python train.py --model="self-supervised image encoder" --train_examples=203450 --hidden_act="relu" --padding_mode="replicate" --target_momentum=0.99 --beta2=0.99 --learning_rate=0.003 --eps=1e-08 --precondition_frequency=16 --merge_dims=false --adamw_lr_other_params=0.0017 --gradient_centralization=true --weight_decay=0.0
Rows from block 3 of a small self-supervised image encoder, named by matrix and row number. Rows with one number belong to one channel. Each number is 500 + 50 x the weight over its row's rms, rounded and kept within 0 to 999. All counts start at 0. Numbers have three digits each.
After each channel's rows are labels from the 100 images, of 14848, where the channel reaches its highest value: "colour at peak" is the nearest of a few named colours to the mean colour under the peak. Only what is clearly more common there than usual is listed. The data: regions of photos with short descriptions (Visual Genome). In brackets: how many of the 100, against the usual share in percent.
# convs0: first 3x3 conv (model.blocks.3.convs.0.weight, 96x96x3x3, each kernel summed), inputs 0-95
# convs1: second 3x3 conv (model.blocks.3.convs.1.weight, 96x96x3x3, transposed, each kernel summed), outputs 0-95

convs0.34:557463527543497500508478440621569557545524512449482453486473535506519507549455620600456593408441459446533478441547533479500549531520475491512490602485482393406524568502531469464508570489516500425509592485606463522473520492549477401455506499484434558545609510541453500499465577508511536551
convs1.34:566534505453368522536504567499521490509469554443554468587489492504536523548404505601515484471557500465540578493493534594494530553462562469544429463586552473579500525469584452538524505584483502474518550525480399570389608533452512455456534461571481512509578417501501574477486560515487532552
colour at peak: white (56 vs 5.9); pink (36 vs 10)

convs0.59:467497602463475586456430506522491454544510462516432553519523473596459415587519514504558477403372434464551500540458456549500481500442500492537437436500513538591495545473559534534500521487459356495462460567339490484509486521522526529476474432500536490402500513460540487520575466560471460516
convs1.59:437577500379473523470475561645516587424546520515553562478514555515438491509500496482437488529437457543466488430465547513457515525564515500452489512388383482507458430500470563469498505518542461451495513531535417391549480469413372427434566500464514508496526500521500522550469446459434493469
colour at peak: white (36 vs 5.9); pink (29 vs 10)

convs0.7:411527502597565452530508511511467500564458494514500440583498503480553513481502510524447547566472588432375573597450489432440548519484466450472522388582467545441497453423538492432507500540503512603500584471492556473500479516465532471603467542495551503418531439477522541475596544535522493406
convs1.7:506464524585454492446534452341459506471491515642488500515441500516548525514500472368560510523488625468514570467561499480536483465459518441518573550557458484464500538517505559552463501500507521516485500439534461523497466515553566421653529441566524505576581434516484487467470541539462569476
colour at peak: black (88 vs 13.1)

convs0.15:453537479500494500461492501486519523509481413495514391464505491529564489500477533518466526512393526727459552544546543530491535491548566500432519500483475515568488472484490514451468478502500424427515481488656560421469606485510644443523500471506466500554542523481506529500427468541516534548
convs1.15:485481542430442484494348500456464542430488452555366605528447486418457463429484465500541532543517560588533474520447497557461513553533461500547519531559465439533542450450517569516495447490488422439498540500489588582517411487557451530500376492492517545523500490500500453542442540388500491479
colour at peak: pink (27 vs 10)

convs0.85:452420428546509491478426497493612520460445482473524566483479501486610402436444572488572470469397535541469500474521500544517500544499418485643534506459502509462537508555534455552451452588431504537474535533537582450497483472471476669497558501515464545483516489532523479577487467481490506401
convs1.85:511515515476296527509551532500500577474466501495507518516471395538475528477485476472545478477559470572457449542476523500562435444390447410528531468561493550448518390476477526516486489414509493480500482471535513384377637515508456452472528506473568445539479464459547500511460500560479470523
colour at peak: white (42 vs 5.9); pink (35 vs 10)

convs0.48:595500500528500497532500516500558431455409500622400460481472467438515504518466518500457424594500500533509451542468500591503517422500480454500500482481500547536398460476520513500599500500470421514500482500450510518493484575514552570470500485281513538537427481449620518500500442558472539500
convs1.48:450498481520456529472488529487456533473400490554483546483575474500500454468468467507487586518565464478567500442547473492537491574542479629477501392469419515550482536486462416435442465456518520514473538459531424462591479571531568428411524484532500529403441383405365525501504527460521542488
colour at peak: white (37 vs 5.9)

convs0.77:552480501536534473477453439514486485563456571458465586514467569539500506651449488400458545511493499543544486398551522427547485552481494408489553504519509500449534567500495612507406519521462526480378500488486488364399465456476516479492468449541438570516536495456524431543511458563562540523
convs1.77:573545538440540544474540370472466497478403476503450469539514458526517516604439477534452483526485566560559494484444480557500570553546481439417403500458630533472540503538446540433467473500465470499422489510500517539419433570609482529527526493490524635471485467457526466497475507499377491496
colour at peak: white (33 vs 5.9)

convs0.88:478462356472540496522442431509423448588569492592486502492533508459472500500547554468478611493520381454441538451590493493510535385545521478558461519498439476427470481537474427450520484473505499534482540500577476504436416467427437421395484552525419465576475475553530538451463493527515506520
convs1.88:594566477478438479545500539508500545565517555472533555553538439522509502477500511494498535556512504490527571500528474537444471473455481505491609467560494417589486465571570545418537399449502486489485489443511491469398688538501454486498644510521404499534521436489549509460484456460533410505
colour at peak: white (44 vs 5.9); pink (31 vs 10)

convs0.71:473500465490487435500441523498386510483523490485577598522469500446492548460591292563500479515557535532468500526473499476504485529554554528567452499422485531543527500526518442496488459511508558476571500423531571522523449503480518535529345473494492500434500514540500540517571435427557456372
convs1.71:492548480548587454444430482535529621489491460411568501525489498484474479514545411500470587451399501453496522499473506457478564487585431521484567500399448517536506495514487500420512521482484502466481407520511609636537485577576538518517553478485537483507447640480462477487529500560542485402
colour at peak: black (34 vs 13.1)

convs0.28:514437490375570592425450518576457543566524421544521487512485493439463518508469445570485615472555518473449474519543480495514493531435559500452507560481393520500500500510437467500545474516479480435559412449553559417500500461515414566541449587550528475452500547500462515529375500445568444578
convs1.28:545442500678524496563477500530389490545457484522529610470545496426535502460466500518524557477520464508565534521507522560492597515494574519563607538494513543481508487530456454476524572500535432598536359564478530444499472595521527448519524476500529459474461575416528416472503457505538524536
colour at peak: black (65 vs 13.1)

convs0.30:511515357504543476424488480517500454474503475527539518465485409427524499515562587578529529525498417442510458456508566434563523488405500495532524397528428467558438500567492571482499432557534442506538449493457533492523520570503441447466457489529449503362521455442483561508473660529522477497
convs1.30:523517490500566371455521526453505546654479526604531497434460479472656442470429452532495562457524544545545496539473568525488505518435560540566563432539514545526506508505578480457464539484558425517449485534478526499519534563406522460557540484557485496513517432500595493503511600443516565500
colour at peak: black (47 vs 13.1)