{
  "lr": 0.003,
  "shampoo_beta": 0.95,
  "gradient_centralization": true,
  "epochs": 18.5,
  "final_lr_fraction": 0.05
}
Rows from block 4 of a small self-supervised image encoder, named by matrix and row number. Rows with one number belong to one channel. Each number is 128 + 32 x the weight over its row's rms, rounded and kept within 0 to 255. All counts start at 0. Numbers have three digits each.
After each channel's rows are labels from the 100 images, of 14848, where the channel reaches its highest value: "patch colour" is the nearest of a few named colours to the mean colour under the peak. Only what is clearly more common there than usual is listed. The data: regions of photos with short descriptions (Visual Genome). In brackets: how many of the 100.
# convs0: first 3x3 conv (model.blocks.4.convs.0.weight, 96x96x3x3, each kernel summed), inputs 0-95
# convs1: second 3x3 conv (model.blocks.4.convs.1.weight, 96x96x3x3, transposed, each kernel summed), outputs 0-95

convs0.16:187140123101137179113133140096110108114167137167123126247132113103117159102099139118109145095149180107180139048164114181090167118150105147091142068109128123140145128124138137065117136096139159155157183080132128094131112139144103109181127011123121118108104113128151145090102128131100156132
convs1.16:094128149127152096153100171143087113132191164140153081165143081155152091106114162119117080080098130060126156080118182128104161129101188078060178093121152092110151131079127160108151157110148184080121128169122144096101148117149120138177100105119132158127092160206128206159119128128133135109
patch colour: black (34)

convs0.75:155098186115121032128062109112116086164113107081128141128091151154135131151104093168145135074115102088193125100178152092128219171115147126106149108134139132120122205116097118138142199114128120128112172128127128116095116168164102131187136156131136076084109186138158149116104165099138168134
convs1.75:148090159188111115159101128120174088104128144100142123159124170097141081128093147105114128101060114172181125121139102147164110128213052102145113127142122124080102126157118065128123162107134107134163128118116163158191137089213102118102136109158119128156060162100153161142151111113106215103
patch colour: white (39); pink (36)

convs0.82:118163104060128126122156109218157160114128116132118116121101109155176159078149101095152076120039128083100162136184091101124142100121082152137128106135151131135117096119057141089125148154096080116164128134144101089125115191091135087132149179202088134113139144139084119118124116115141127041
convs1.82:184102097158109124133105132131131126213148123139055151104099182137096185094128093124128107114154110114128123128139160110051107062085080114088104157150165109127142143152089116181128157164157157145139122107164136139197133158144055142130163132162074118129116087165128156208156149090120098154
patch colour: white (35); pink (29)

convs0.74:104114111092106146026155102102157178120121128117088135145100153094128126200114078125119124128128082111150127107112160182147102159161123035118063188166128148128094139081096128128144149210154144138102167128132070151130128108151143100140139068177128098146169114104115158106128178084117108116
convs1.74:153111134118164180143095094160138131184103084107135122122138175132128117156180117141166137122079126082167094119202179121150150128116150148124136200098146169125043144041100132128179142134093112128080143111139127102120164157131136145156070059135106072132130094157103133178100126108091121185
patch colour: white (47); pink (28)

convs0.94:099124166180102071131146106096148140093137105205128169055165102125153089128144128105089091147111109162120169115082124100077156111139097144133064128125117156183140123124086141090157128105087144203111043161128125098163139139193150163163165129112162148117129110128139190184157124105099155141
convs1.94:090115094179156165097132145058203134040148108149110153088134125172117145150111169142167124137137096129098109100146107093152138146161171120114097115142083170229140104109186149139056107136116121128145109161128118148169073144137104153091105123184100171152138129128115109102094116091112102068
patch colour: black (87)

convs0.61:129135140124122155123145146134133125128164062129134133124167150148107123073107128134128165093181124180095135144149080091142200101167186169141141141082117119140119173145107101128128170115119158077148099066188120073084103173073216129109153105105120112153138093095107168121083129206182116146
convs1.61:138193045149127133193025189113122113101124085141059115128119145163180075068128146129124109125127136119067130178139144152039139133138102115137106155106117156067118092166109151136139078154128141120140139143143121134113128079128127112150071077113108129130138137098098114146090109076128112156
patch colour: black (48)

convs0.73:075130148191169120124056114117107162107135175134137111140120082114101128106183129120101197132108143113128177096054090155089128107089162120157128120129120161128155107135116145118024098072060072174078156163135154109089156122079165145133137129159165153128157144134107158110143184133115115140
convs1.73:081100131115128099101156115104104097117176149158125137139121158154143136153114160228161166145149113143136141095133046122163074140153153091152146119140154155079130149128086148096114152084110162059077128122149081089107117177139109071085145122128110122102106128093093026141134151095183146094
patch colour: black (69)

convs0.57:176100206092171175110132119131089130108087139107132131108126159168133166098110148234115086092148100104083107164128156090147120140119148128147118134150206136094148155076110143162155140124102113080117127083128121120126101187069128089109128062112117201103111133128108113119128126160211107133
convs1.57:196090108087089134124150154159103043163128134096121121137152124126118116100085126128105117110094115168139147138120095108119077145158119116197159119165174094105167157130128066169111172128102043213136073106174176157113131083154148165131128097106139128093128085115159178135170128149116175128
patch colour: white (39)

convs0.49:075119040089133143128107128076159114218150111140117098199094116128123093124133148128103104125117168138138146059107176150151128128119139094131142157117103188144147113106099145085179117148142128153128114100116078121144094146162121095234131069121150063131128116128143209132116162109102139128
convs1.49:109112160159147123146138134108110085128206121186130119094148125146138124138119194116184175154118161075105153085147116144124191150149210133087150135130130184119111142094128198121157171122136128114126153181128128098153163147183189148212165110141109128111121131158099206136148163103155135166
patch colour: black (68)

convs0.50:158168075088133129140127145129130126112119161102100170125081101050161147115121163113176219201156122133130122091158184144152113141118079101157138128055132121119150154123079085157113124144156169152160105074133172169097129123105106148117081120169048107089123066116128112122148089157150151113
convs1.50:112198073086101078125082159150128125139132126100130081205098091123096175139099050156116126171109077145090146086138128177152091099090103076148092119139174114162147077150096186132110152132128135107172132166122179148154100135128128112128106151116079107086134128090142109078096102192158134152
patch colour: white (28)

convs0.36:154133145159113141143148073144156122127103104168119149109138128125155149119129072161128125084123220121113059179128163101068128126105151120142077104124116116157128131118109099200154151127105121157109160114124138156074070092094139145196114193074083109143077149096128119114200113144175193098
convs1.36:075100220175132187151141053128211103135131129112160130072104120117128134115115159137170138129109109093121148099109138118097137106181168162154103101133143091098112096122154141161132114157092126128170146137139128104142120147148184195208126176144088128094129187135114121050136111163172132106
patch colour: black (60)

convs0.7:141172151117095115108180122093169082052131172098137128083195122131102152138089103128191097158159109101135164174163125178085086106128139161095112070171126150129078118106128098127138144154137075150191121139145108141128191128089132094093131189085128110058154135150120147144186106170113145119
convs1.7:080094071135147060073151112041114129120110164205139116071088130112154139120140118151140107171128052085114101116128071186144177120122117144126167137165119161136064117154140154173109071137106096092132128162121114115146130119146130160062173191137085123130116137146139089112158117158112100140
patch colour: black (45)

convs0.87:118120052120149099128116114131120104132141155128115090128105128054113139108225117104142099100132128198104168117148144111172126176132137184069130153121132132115134134128116218167167091130167154141127166079128147111090138069114131107102102147108104152157159097227125129086106198153128131142
convs1.87:142169096100115118126161117131121128115187142181141100114187053122147162157177110116129118191114100101086130108120090104188126110142142172123119086103083135143047089113084138121149120131113153124096109098105121152194111213102172082157098152139140163104106044095139130147084104145137087132
patch colour: white (34); pink (31)

convs0.28:128044138141111077151152109123113146067105073112136045059174163090143110074157088147114158117054117211137160201106125136139096105109125100159097164137164159146109128069114143146168134080128110108098128102128174109089146132120146125094120165152093120150156156119135119164111119154139157158
convs1.28:112128165136137128192072165109142166081105087154159170104175109139070153085164080132150081096130248061087109172128113140123150132101105134105126104128129119140165103118076134066155132174101121110095167120159106156154084141166101128132141132130177159140151126128150101185099117158169110111
patch colour: black (51)

convs0.38:150095143078134134128112155215100115137108139128104124106115107124140152110000150163109168103165140140105113115208128153149144137116149098119128136112175112099131144131108128129170128178117106106156150089139111138110182149128162142044143108107114164161111128140164099144128104144155167115
convs1.38:144152141133077156133113128161106121100084169121189124138080128128129128111031158128086076090119085191175091183122140082128114112102045064164137141169160121123101108100135109113084159138110112131160126103121149120096134124077129083097142140112163150118083150089168089093138040138128128115
patch colour: white (39); pink (29)

convs0.46:143133138115148156125128080163126080162106095131112111085089160128180141151212156148109098147128150110188092088118166172130194098153146093152144110125165106115129100126122076094149233100115140134133094112150112121107109144072145104128058126116090080144069143090136144143131111177195146166
convs1.46:149179142126108148073121095147133103098153131111136116178138107103143155087151180133104099116185113109176161174142146194172127108173113067133134077092211097109110128132180106129127091102186116081110136129126097165118177083197128128156100148111113131076083146098124084099156098169159177125
patch colour: white (66)

convs0.60:064096152162137217184152123113104102119117085152126098046104148125130117107122149176141081152115096127140170175104098088140139148093157173145134150197113173162150130129115132160187140122078087171125044167109114113197134096124149137153127134121114147110118118099104142179166167158145108100
convs1.60:129025162184124106108128101098180121085129118135150091045108148162113095113128128090117118106074090181086137146091111156103088098165129128178112130162093127146136106117161128158092156177157124103151084181136167121178041082130108134101125100142135090110125144123076103134120123159128165079
patch colour: black (54)