config = dict(
    image_size=48,
    color_jitter=0.6,
    arch='preact_resnet',
    residual_init='none',
    learning_rate=0.003,
    shampoo_beta=0.95,
    precondition_frequency=16,
    max_grad_norm=1.0,
    weight_decay=0.0,
)
Rows from block 4, named by matrix and row number. Rows with one number belong to one channel. Each number is 500 + 25 x the weight over the matrix's rms, rounded and kept within 0 to 999. All counts start at 0. Numbers have three digits each.
# convs0: first 3x3 conv (model.blocks.4.convs.0.weight, 96x96x3x3), inputs 48-59, a 3x3 kernel for each
# convs1: second 3x3 conv (model.blocks.4.convs.1.weight, 96x96x3x3, transposed), outputs 48-59, a 3x3 kernel for each
convs0.9:500461454500500500500500500500516500467551500500556439500500500500500500500448516516452500555500500500500500500492500500428500534500500469500500500500500500466500500468558465500500500458513500532500500500500500500500500479500500449500500473500500500500500482557500500500533500500466537500500457500500500500433500511500500500
convs0.10:546544500500454478500458500500519500500500500500455500481500500469500500500500449500478473500527500500500531488500500500500449500465472500500500500500500500500500500546500485500500500500478500479518475476565540522550471500500452500470500500500500500500525500500500500500500500500474500500500500500500500527532500500500500500
convs0.11:500500500524500500500500500500500500500529524545467500500510540500584518500446500500523500459500444500500500500442500459445500500500500500559500500479500531476500500500500500524555500460500500500500500500500500561538500471500535500500500544500500440421533450500500558562500471500536500500500500500500500500500500500500540500
convs0.12:500500500457500476500500500500469500500500500500500547478500500500468500500500500500519500500559500500500468500515500563593500500539500500500500500415500500500500469524469543500467500500500500532519500500450500500500500547531500500500500500500500540500500549500500500500500541500529500500500538500500500500500500455471500500
convs0.13:536471500500500460563442476474538500500436500500445572500500500500500500500500517477500531461500537500636500500561500433500500500551500525500500500500545500500500500500463540446528500500500500455500500500500500500537500500478516429500500500500500500500500500461500500500563500500500421500587427527500456565500522500500500500
convs0.14:500500500500479500500500500517524546500500500500449500500500500500500561500500500500500500500500454500500542500500500500500500500500500436441500562596500500549547538437500500414553500544500447500500500500500516500500500500540500500500500500482473495484437500500500500546496500500500573566547500478500562526473546539458500500
convs0.15:481546522500551500500500500500500500500500476500500440432530561424500540500500500564500500500446500544500500500464500500500500528467500527486500500500500500546479500500500500500500500500500500483500500500500500500500500500500500500500528500500474533452500500477500500500500547500500500500466500551500500500525500500532500500
convs0.16:500500523465500441500449500500500500500500554457518431500500500500500500500500500500500523500500500467500500500500500545500500460500519500500500500500500500469567500500500500500500500500500461500500500500500500500530520500500500500500500500500500477500500500500541500500500500500500500435464500470500469500500463546500500500
convs0.17:500500500453472465500500464500500500500500500478465543500535500500500500500466500548500500500500500500500500500500500500500542500535500500500500548500500500500458500522569500500500535471463500500464530500500500500524500500500500500500500500530500500500500500500553500537500500500500500522500439522516500542500474500500500500
convs0.18:500469500500500500500500500458517500500500537547500500500500500500500500470500500577500500500500515459500476500500500460455528500500500500500500536500500500500500500434526500500500500500533500553543500536500500465438500500500528500553500500500451500500546534500500500535500500481500500500551500540500500500500500500500500482
convs0.19:500553472500500500500500500500500477500500500500500500513500500467500500437500500485500500500448500500500525473500500500500543500500500472500500500500500552500500500500500464424500500500500500500500560500500562500500500500500459500500500500516500500500500500500444500500500500500500500500500500500500500549500500500500534528
convs0.20:485500500500500500500500500500500500500568500500468500532500535500500569525500454471500500500500500500500500500500475500461489500540500500500500520500500500469500500500500500548500500500533552472478500431500436500500500500500500525480534500500500500500500523500500500500500500500500547556500500500500500500500448500461500500
convs0.21:500500500500424500449535509500500547500500539462500500500500500500500500500500500552500500500500500500500500500500500500467546500500500482531575500440500500500500500500576461500533500500500500500535475500500468439500500500500450500500500500475500500500500500456500453555500537500500500500500500532500469577500500500500500500
convs1.9:489500500500500500462500500500476500500500546500500555500500500476500500500500500500415441500500500500466460500500500471524500500458500500500500500523500500500500500466500447500534425528500440500500500500500500500585500556534500500500500530500500455545480473500500500508447552500488500548500500554512500500443500500546500500
convs1.10:500559500527500500500459455500551500500500500500500445500500544539471500500500461500500500500500500500536468500500500500500500500500543473500500500500483538500500500500562500500500500500500500500422528500545500529472500500500500469500500500500500500500500500500500500500500548474500500500500461500500500500500558500480500500
convs1.11:500500500500500434532500500527500461500500500500500500500500421444500500500500500464500468500500441546445500500549500500500500500500500500500450500473500500500500500500500500500455452500500454436500500450500500500500542526455500500500500533472500443483500466500500517500500500500500500500456500500500522500500500477541465456
convs1.12:500500453500407469500434500461500500500500535500500500467500500450500541500500500545500518543419500500449500540523553500500500500500531500500500500500500500500500500543500500475536581500466500500500450500500500500500500539500500500540527500500545500500500500500500500528500500500471551500500500466500500500500409462500441500
convs1.13:525531468500500500500500454467485453500442463500500500500500462500500500500452436500500500500565500500500500500500500500500574500460500500500478500500517500550500500500553426527500459500500500549500500500500500500500500500453500500460500500500500500500500500554500542500500500500500500552470500500500469500500500500500500500
convs1.14:541500500500500500452500440519500539500565500500500455500541500500500533500500500500500500500468450500522500500500500500438500500500500500500466500500541500593565465500543500567500529500500467500500481566578500549536500500525500432500500500500449500527500500468500500478500500461418500533500500500500472500500451523526500545
convs1.15:490500546500500500532500534500500500458500500476500500500476555500500500500500500500500459511500500500500500551500500500500523500522500500500500539539500500469500500500500500500460500500547445541500554500500500500472468478500574500500460500500500500500500500500500500500500466500500500500500500500536500500500540500500500500
convs1.16:500500465530500500436500500500452481500500553500500500468500500500540500500539500526455500500500448500500500500500500445500500500500519500545500500500500500500500500500500475500500500500530469500500500434500500500500500500500530500500500500468500500528500500534500500500500500500500500500462475524500500500500500500500500545
convs1.17:442500440500456500454500500474500532500457524500528500500500500554500500500500500500500500500559531500500500500500554500547500500500500500482500500500500500500535523530500500500500500500500500500500500500500500475529548544500500500500500426500463500467500469500500500500500500480500500500500500461500500500500500529500535500
convs1.18:500500500500527540500500500500500500500547500500500500500500500455500500500477500554500500500500500500526484554500533500531466436535500500500500500500436500500500500500500500470541500500500491500500500474500500500500541500500500500462500500500500500528500533500500500500500500445500500500500442447552500500500500500500500500
convs1.19:535500500500535500500500460520534500500500500500500500500500523500566500500500500500466500500500500479500500500500500479500500500556500549500455500500473500529522500500500500500524455431500444500500500500500529535567500535500500519500500456500500500438500541436500534484437500500500500559528500558500464500543544530500588500
convs1.20:500500500500500500523500500468500500519500500500500536519500500500500500500500500500543500500500500500500500500500500500500500500500500500544500453500500500500439500535500509447500554500484500416500548471416500500554500500500500500500462500500482500500500512500500467500500500469500500483541500572500500500500464452500461500
convs1.21:567500500500500465457467450500500540500500500533538500500500500519500500442500500537500500500500500547500500500454500500500500500500500500500453500500500479453500466531500462500510500530500500500535500500480500500554500500447500500448500470500500500500500533536500450500500500500517500500468500526523500550476500553431549605