A small self-supervised image encoder, trained from scratch.
Model: norm batchnorm, depths [2, 4, 2].
Training: soap at rate 0.003, 14700 steps, batches of 256.
Data: 203450 training examples, 18.5 epochs.
Rows from block 4 of a small self-supervised image encoder, named by matrix and row number. Rows with one number belong to one channel. Each number is 128 + 24 x the weight over its row's rms, rounded and kept within 0 to 255. All counts start at 0. Numbers have three digits each.
After each channel's rows are labels from the 100 images, of 14848, where the channel reaches its highest value: "colour at peak" is the nearest of a few named colours to the mean colour under the peak. Only what is clearly more common there than usual is listed. The data: regions of photos with short descriptions (Visual Genome).
# convs0: first 3x3 conv (model.blocks.4.convs.0.weight, 96x96x3x3, each kernel summed), inputs 0-95
# convs1: second 3x3 conv (model.blocks.4.convs.1.weight, 96x96x3x3, transposed, each kernel summed), outputs 0-95

convs0.86:133140112163139145118116119154099120180131155136160072137141151133108125127132115144100128132084131109114108138118098120128153092143143169141090116161102171091128164110111085128108138119141134117145146073085102117112148163134094125149152148109155112111101114109158140191150144115128161097
convs1.86:119128189155101140162170119113162112091138082113131106128128125133088127124120121099084132117103088164144112106152124131154149143185141105132136125117117151137145117120106128136125138151098118128119106110127156128148114104163118136112245120136102107152122128120128146118123130116111145095
colour at peak: black

convs0.27:115123138132136082147100178112156095148120151105115152131112116128139128128133144141118097128103061106100161141112097118139122109115095137103128153111125206123128117128110174107143116160097093126147119125132110154143175148116114136097151115143105144092171101131099176121114134081147106128
convs1.27:118124153140129103120143159098141132128135167128128088139160099119095129121157090137110130143122082103129127067097161155146131157135162129125127123121145209136147090099095144193148152143122125131083132145145139145131067160141133162113130160110129141111134137138128157128149123158117141114
colour at peak: black

convs0.91:163145112128127085128125120165157165117135104134156148114128131136127117121099152135147131051119142113156162070142123101086139116108103106134098111133151118149110129165137140089165137114128125152090142142085092110106138119131125120100169100131139127164132136127104139149090063136117163149
convs1.91:141143137088129115136147129132124106099124171100214153167153145098116131139131162105092139123105118135163122106099102128146117111140128109114116130100097131117128108173135090121128118137122134177125128138116096172117168119122108140126100136126164117161099128104142157087112108139056133103
colour at peak: white; pink

convs0.42:088114103139112132153102173089133095138087089110096097130104119125130177118114097158153161093127104107116139123109153168120121101151108129086151092163112119111149099094092120136112108144162119109100138119136140093127148126129162133146147143083138114195138139133112133156134129149134145166
convs1.42:143119106106118110131137158112100117137107123142034085148120144129131132065108120147138110108126114146174191151113123172125117117134121131150117126160132149137120103170148138140130071117128150121158155097133140173098128156111126119122107153120107134157143128106118113157112148145127143178
colour at peak: white; pink

convs0.47:149107108108149116145119128132113123141108153141146175109115101043183140116148128121105135167128150147128091103119166112100128125125184128174151112119114115136100131102136120140144136169161141135137107094097128171150124155164126154128090164112114110114181116099111160122145132143130124141
convs1.47:098134078131168142118056139152131143180081120085143135126132128107102081121110075161162118096119124151123103126094142156122115146084175146133131138123107141152128132120141140109114138137119138121137129140128146185140116180128102099132128106129122116123168124122159103101087143118136116106
colour at peak: black

convs0.23:098081121097131106131118139128150120114104140133073132109153129113095087115148140142056154165108141122093128158128120097142159122124146128141151183141139106122141117108121128126133109136086167139088114113161119072128141074138148122153173130167116119125131117139128133158140116150092117089
convs1.23:128134142181125194165140097128113143098109150152033128106129126172111148119122103131128122135150159128140134101120113128097133166128165103139120086132130148145157159128108156111141100093152106131131141136121120128116123153156106133135138160117143111133138131138133151147049121133152128161
colour at peak: pink

convs0.63:159124128146089131128123116145122108142118119195105080130162123125143111070131127147110138127125186129099098151123142105107138142114136132090148092198125081145138134115140095162127114117138128141128107097116137116115097090115165138138117169132141128140174109132123102125189144099110127140
convs1.63:107094151161133127151143115092139119128128099128127107072158151141129127143128132131116118140135193093128118131137139142132169117153111117107128165133128076124137103100133138131122175114108143143149128115144095131149085133139167163205103197145157118104111108133098103104128123155128102128
colour at peak: black

convs0.67:133103104176132127116109127143139127114128180133123108138149145120128204115121155114122124167213133025134102131125106117113128144147094112174137128152108132137121133116138124147120125126122171121108134123057125110135133161100103128135125143122145151106134140128125136121141128128119128136
convs1.67:128140125100148091128057123108129106149114130149053127111106130123092104120122113147137149129105149157128117112126132138015124134151148128128106125130092115160126133148102147158128066114119158082134149147144128161122120121118122147139162117135139151131146149139120141126117123097126109133
colour at peak: pink

convs0.12:118145166158125137173121139120128127113134105182151129159116097117135138116172113106159079151121141130128128134108121106107150090131143146161138105133110144200099119129155159165103116141094097152151116084109134143192128145185115128161103119113128147102114112141135153118127145100114117099
convs1.12:130107100151121088115135118130167176072120129147143106140147159104135131131116101138112155143090122137110125120125130076132133128123119124123093061127116121170128156114158149125075119139118116111083099155134109140139087124102102149111170073115119142124129126108128106118141115135146085065
colour at peak: black

convs0.11:148128121118135158097137070153117125153123143111125069126132126125143198156113136124101118125147101167151138104140122136129109154138118152099114136150161103076143141162145116130142164100133129082146126125139134108141133113130115170067164096128154139163106117122152087099109157126159157150
convs1.11:128140128115126096118114112138139120125128092089126097159086131119106096103099121119127085100094119140139124123101127146132122106099103108082106117124085085144103098077137099114116125137091143136112107128128109128111150117089097140114195131123162191109123103119124136111117097128108076085
colour at peak: pink

convs0.55:118125146140114156137122136120127119115128128114116077132128102101133161117113149122113100141135103188184151118176108125150167177138116124075100150115095129113158155120119103153170117132159123137128138101155131088120097126059122128140086095154130126133136106104170159142141090128151129117
convs1.55:190159120114085066149123135115121128104143119079107137156128141164117152107111183125147154130102123158178123128119129119129134128106142109099137114139126116077119110139088143132135107167153123136146142121137141107120196116090098145126137112067133146146134128112162119114141104137108164140
colour at peak: pink; white

convs0.68:109099095151102139119143107128145093131156136138059121121141155084127152089171136119125139128128166135118103130065101140091118103115137096128144133158143093115137114118107120125146154114093146116111163093138097127145179140165089077122155136121128103083171119148114116102117135142133117115
convs1.68:123156135089117142143140115117089125163091147138083165142122148121109129120136122192155113133111151144140155116169126142100129107060165109128159138146146147170132180096110155116142128080112176130111159106122114127094173134122099115121097145122145138143127116123117117117110112124142119177
colour at peak: pink; white

convs0.93:154095125169140162124092111115128144169124124140144135085099127124138127217194116134111106128145104127171125080119135128136128127135102149135094125114157128142091145119123128122107169157105132126128126083121138106146154142138147130112104147121134107128098149152118106169098110150172165159
convs1.93:077105169102119159120108132096179107113123146128110101129141138112136114158163136127133121111140160202139172161140160148145106130164128119131128135124179112115100150111150129133086126120116118147132152077128122144100158105174080114098153100128123102149130167121102106135125127130157147146
colour at peak: white

convs0.45:143083157144108146126107177092134131147102138132109107142128110109086096161141159102149116131128117125163153132111097091104098142094106145121136105123118100152115136177105128178122092132113123104110122105117088128127099089089117185140104135128164099092121099103135175121146145124093133128
convs1.45:108066137120103125153164110097141135123157157138105108141131132130088136148124136147117128080136116146099135098100108106135143128140147112117123128092124178138157113079137105126111160107178136190146100139106122128132092120131128129108128119137146138153103138115128096175088140156092177076
colour at peak: black

convs0.14:118090126093128170090124111111146129122068157117162123125109099103128148117156153145085083114135102133143096115175109129128147138142118113104148120143153126128181122113137102193170153140115144123152150122160131099122132141130092114110116160121119135125077167125115092109138127144137129184
convs1.14:175141143155128163123149121145130121099102128086111114154106119137142138134137139115148136112163133164150095141132121156120118147140148106132173104156155106105188166192112099096134145128148108155115144099133150150102175165163099129128111085131119150149148128112114150129128136136163179169
colour at peak: white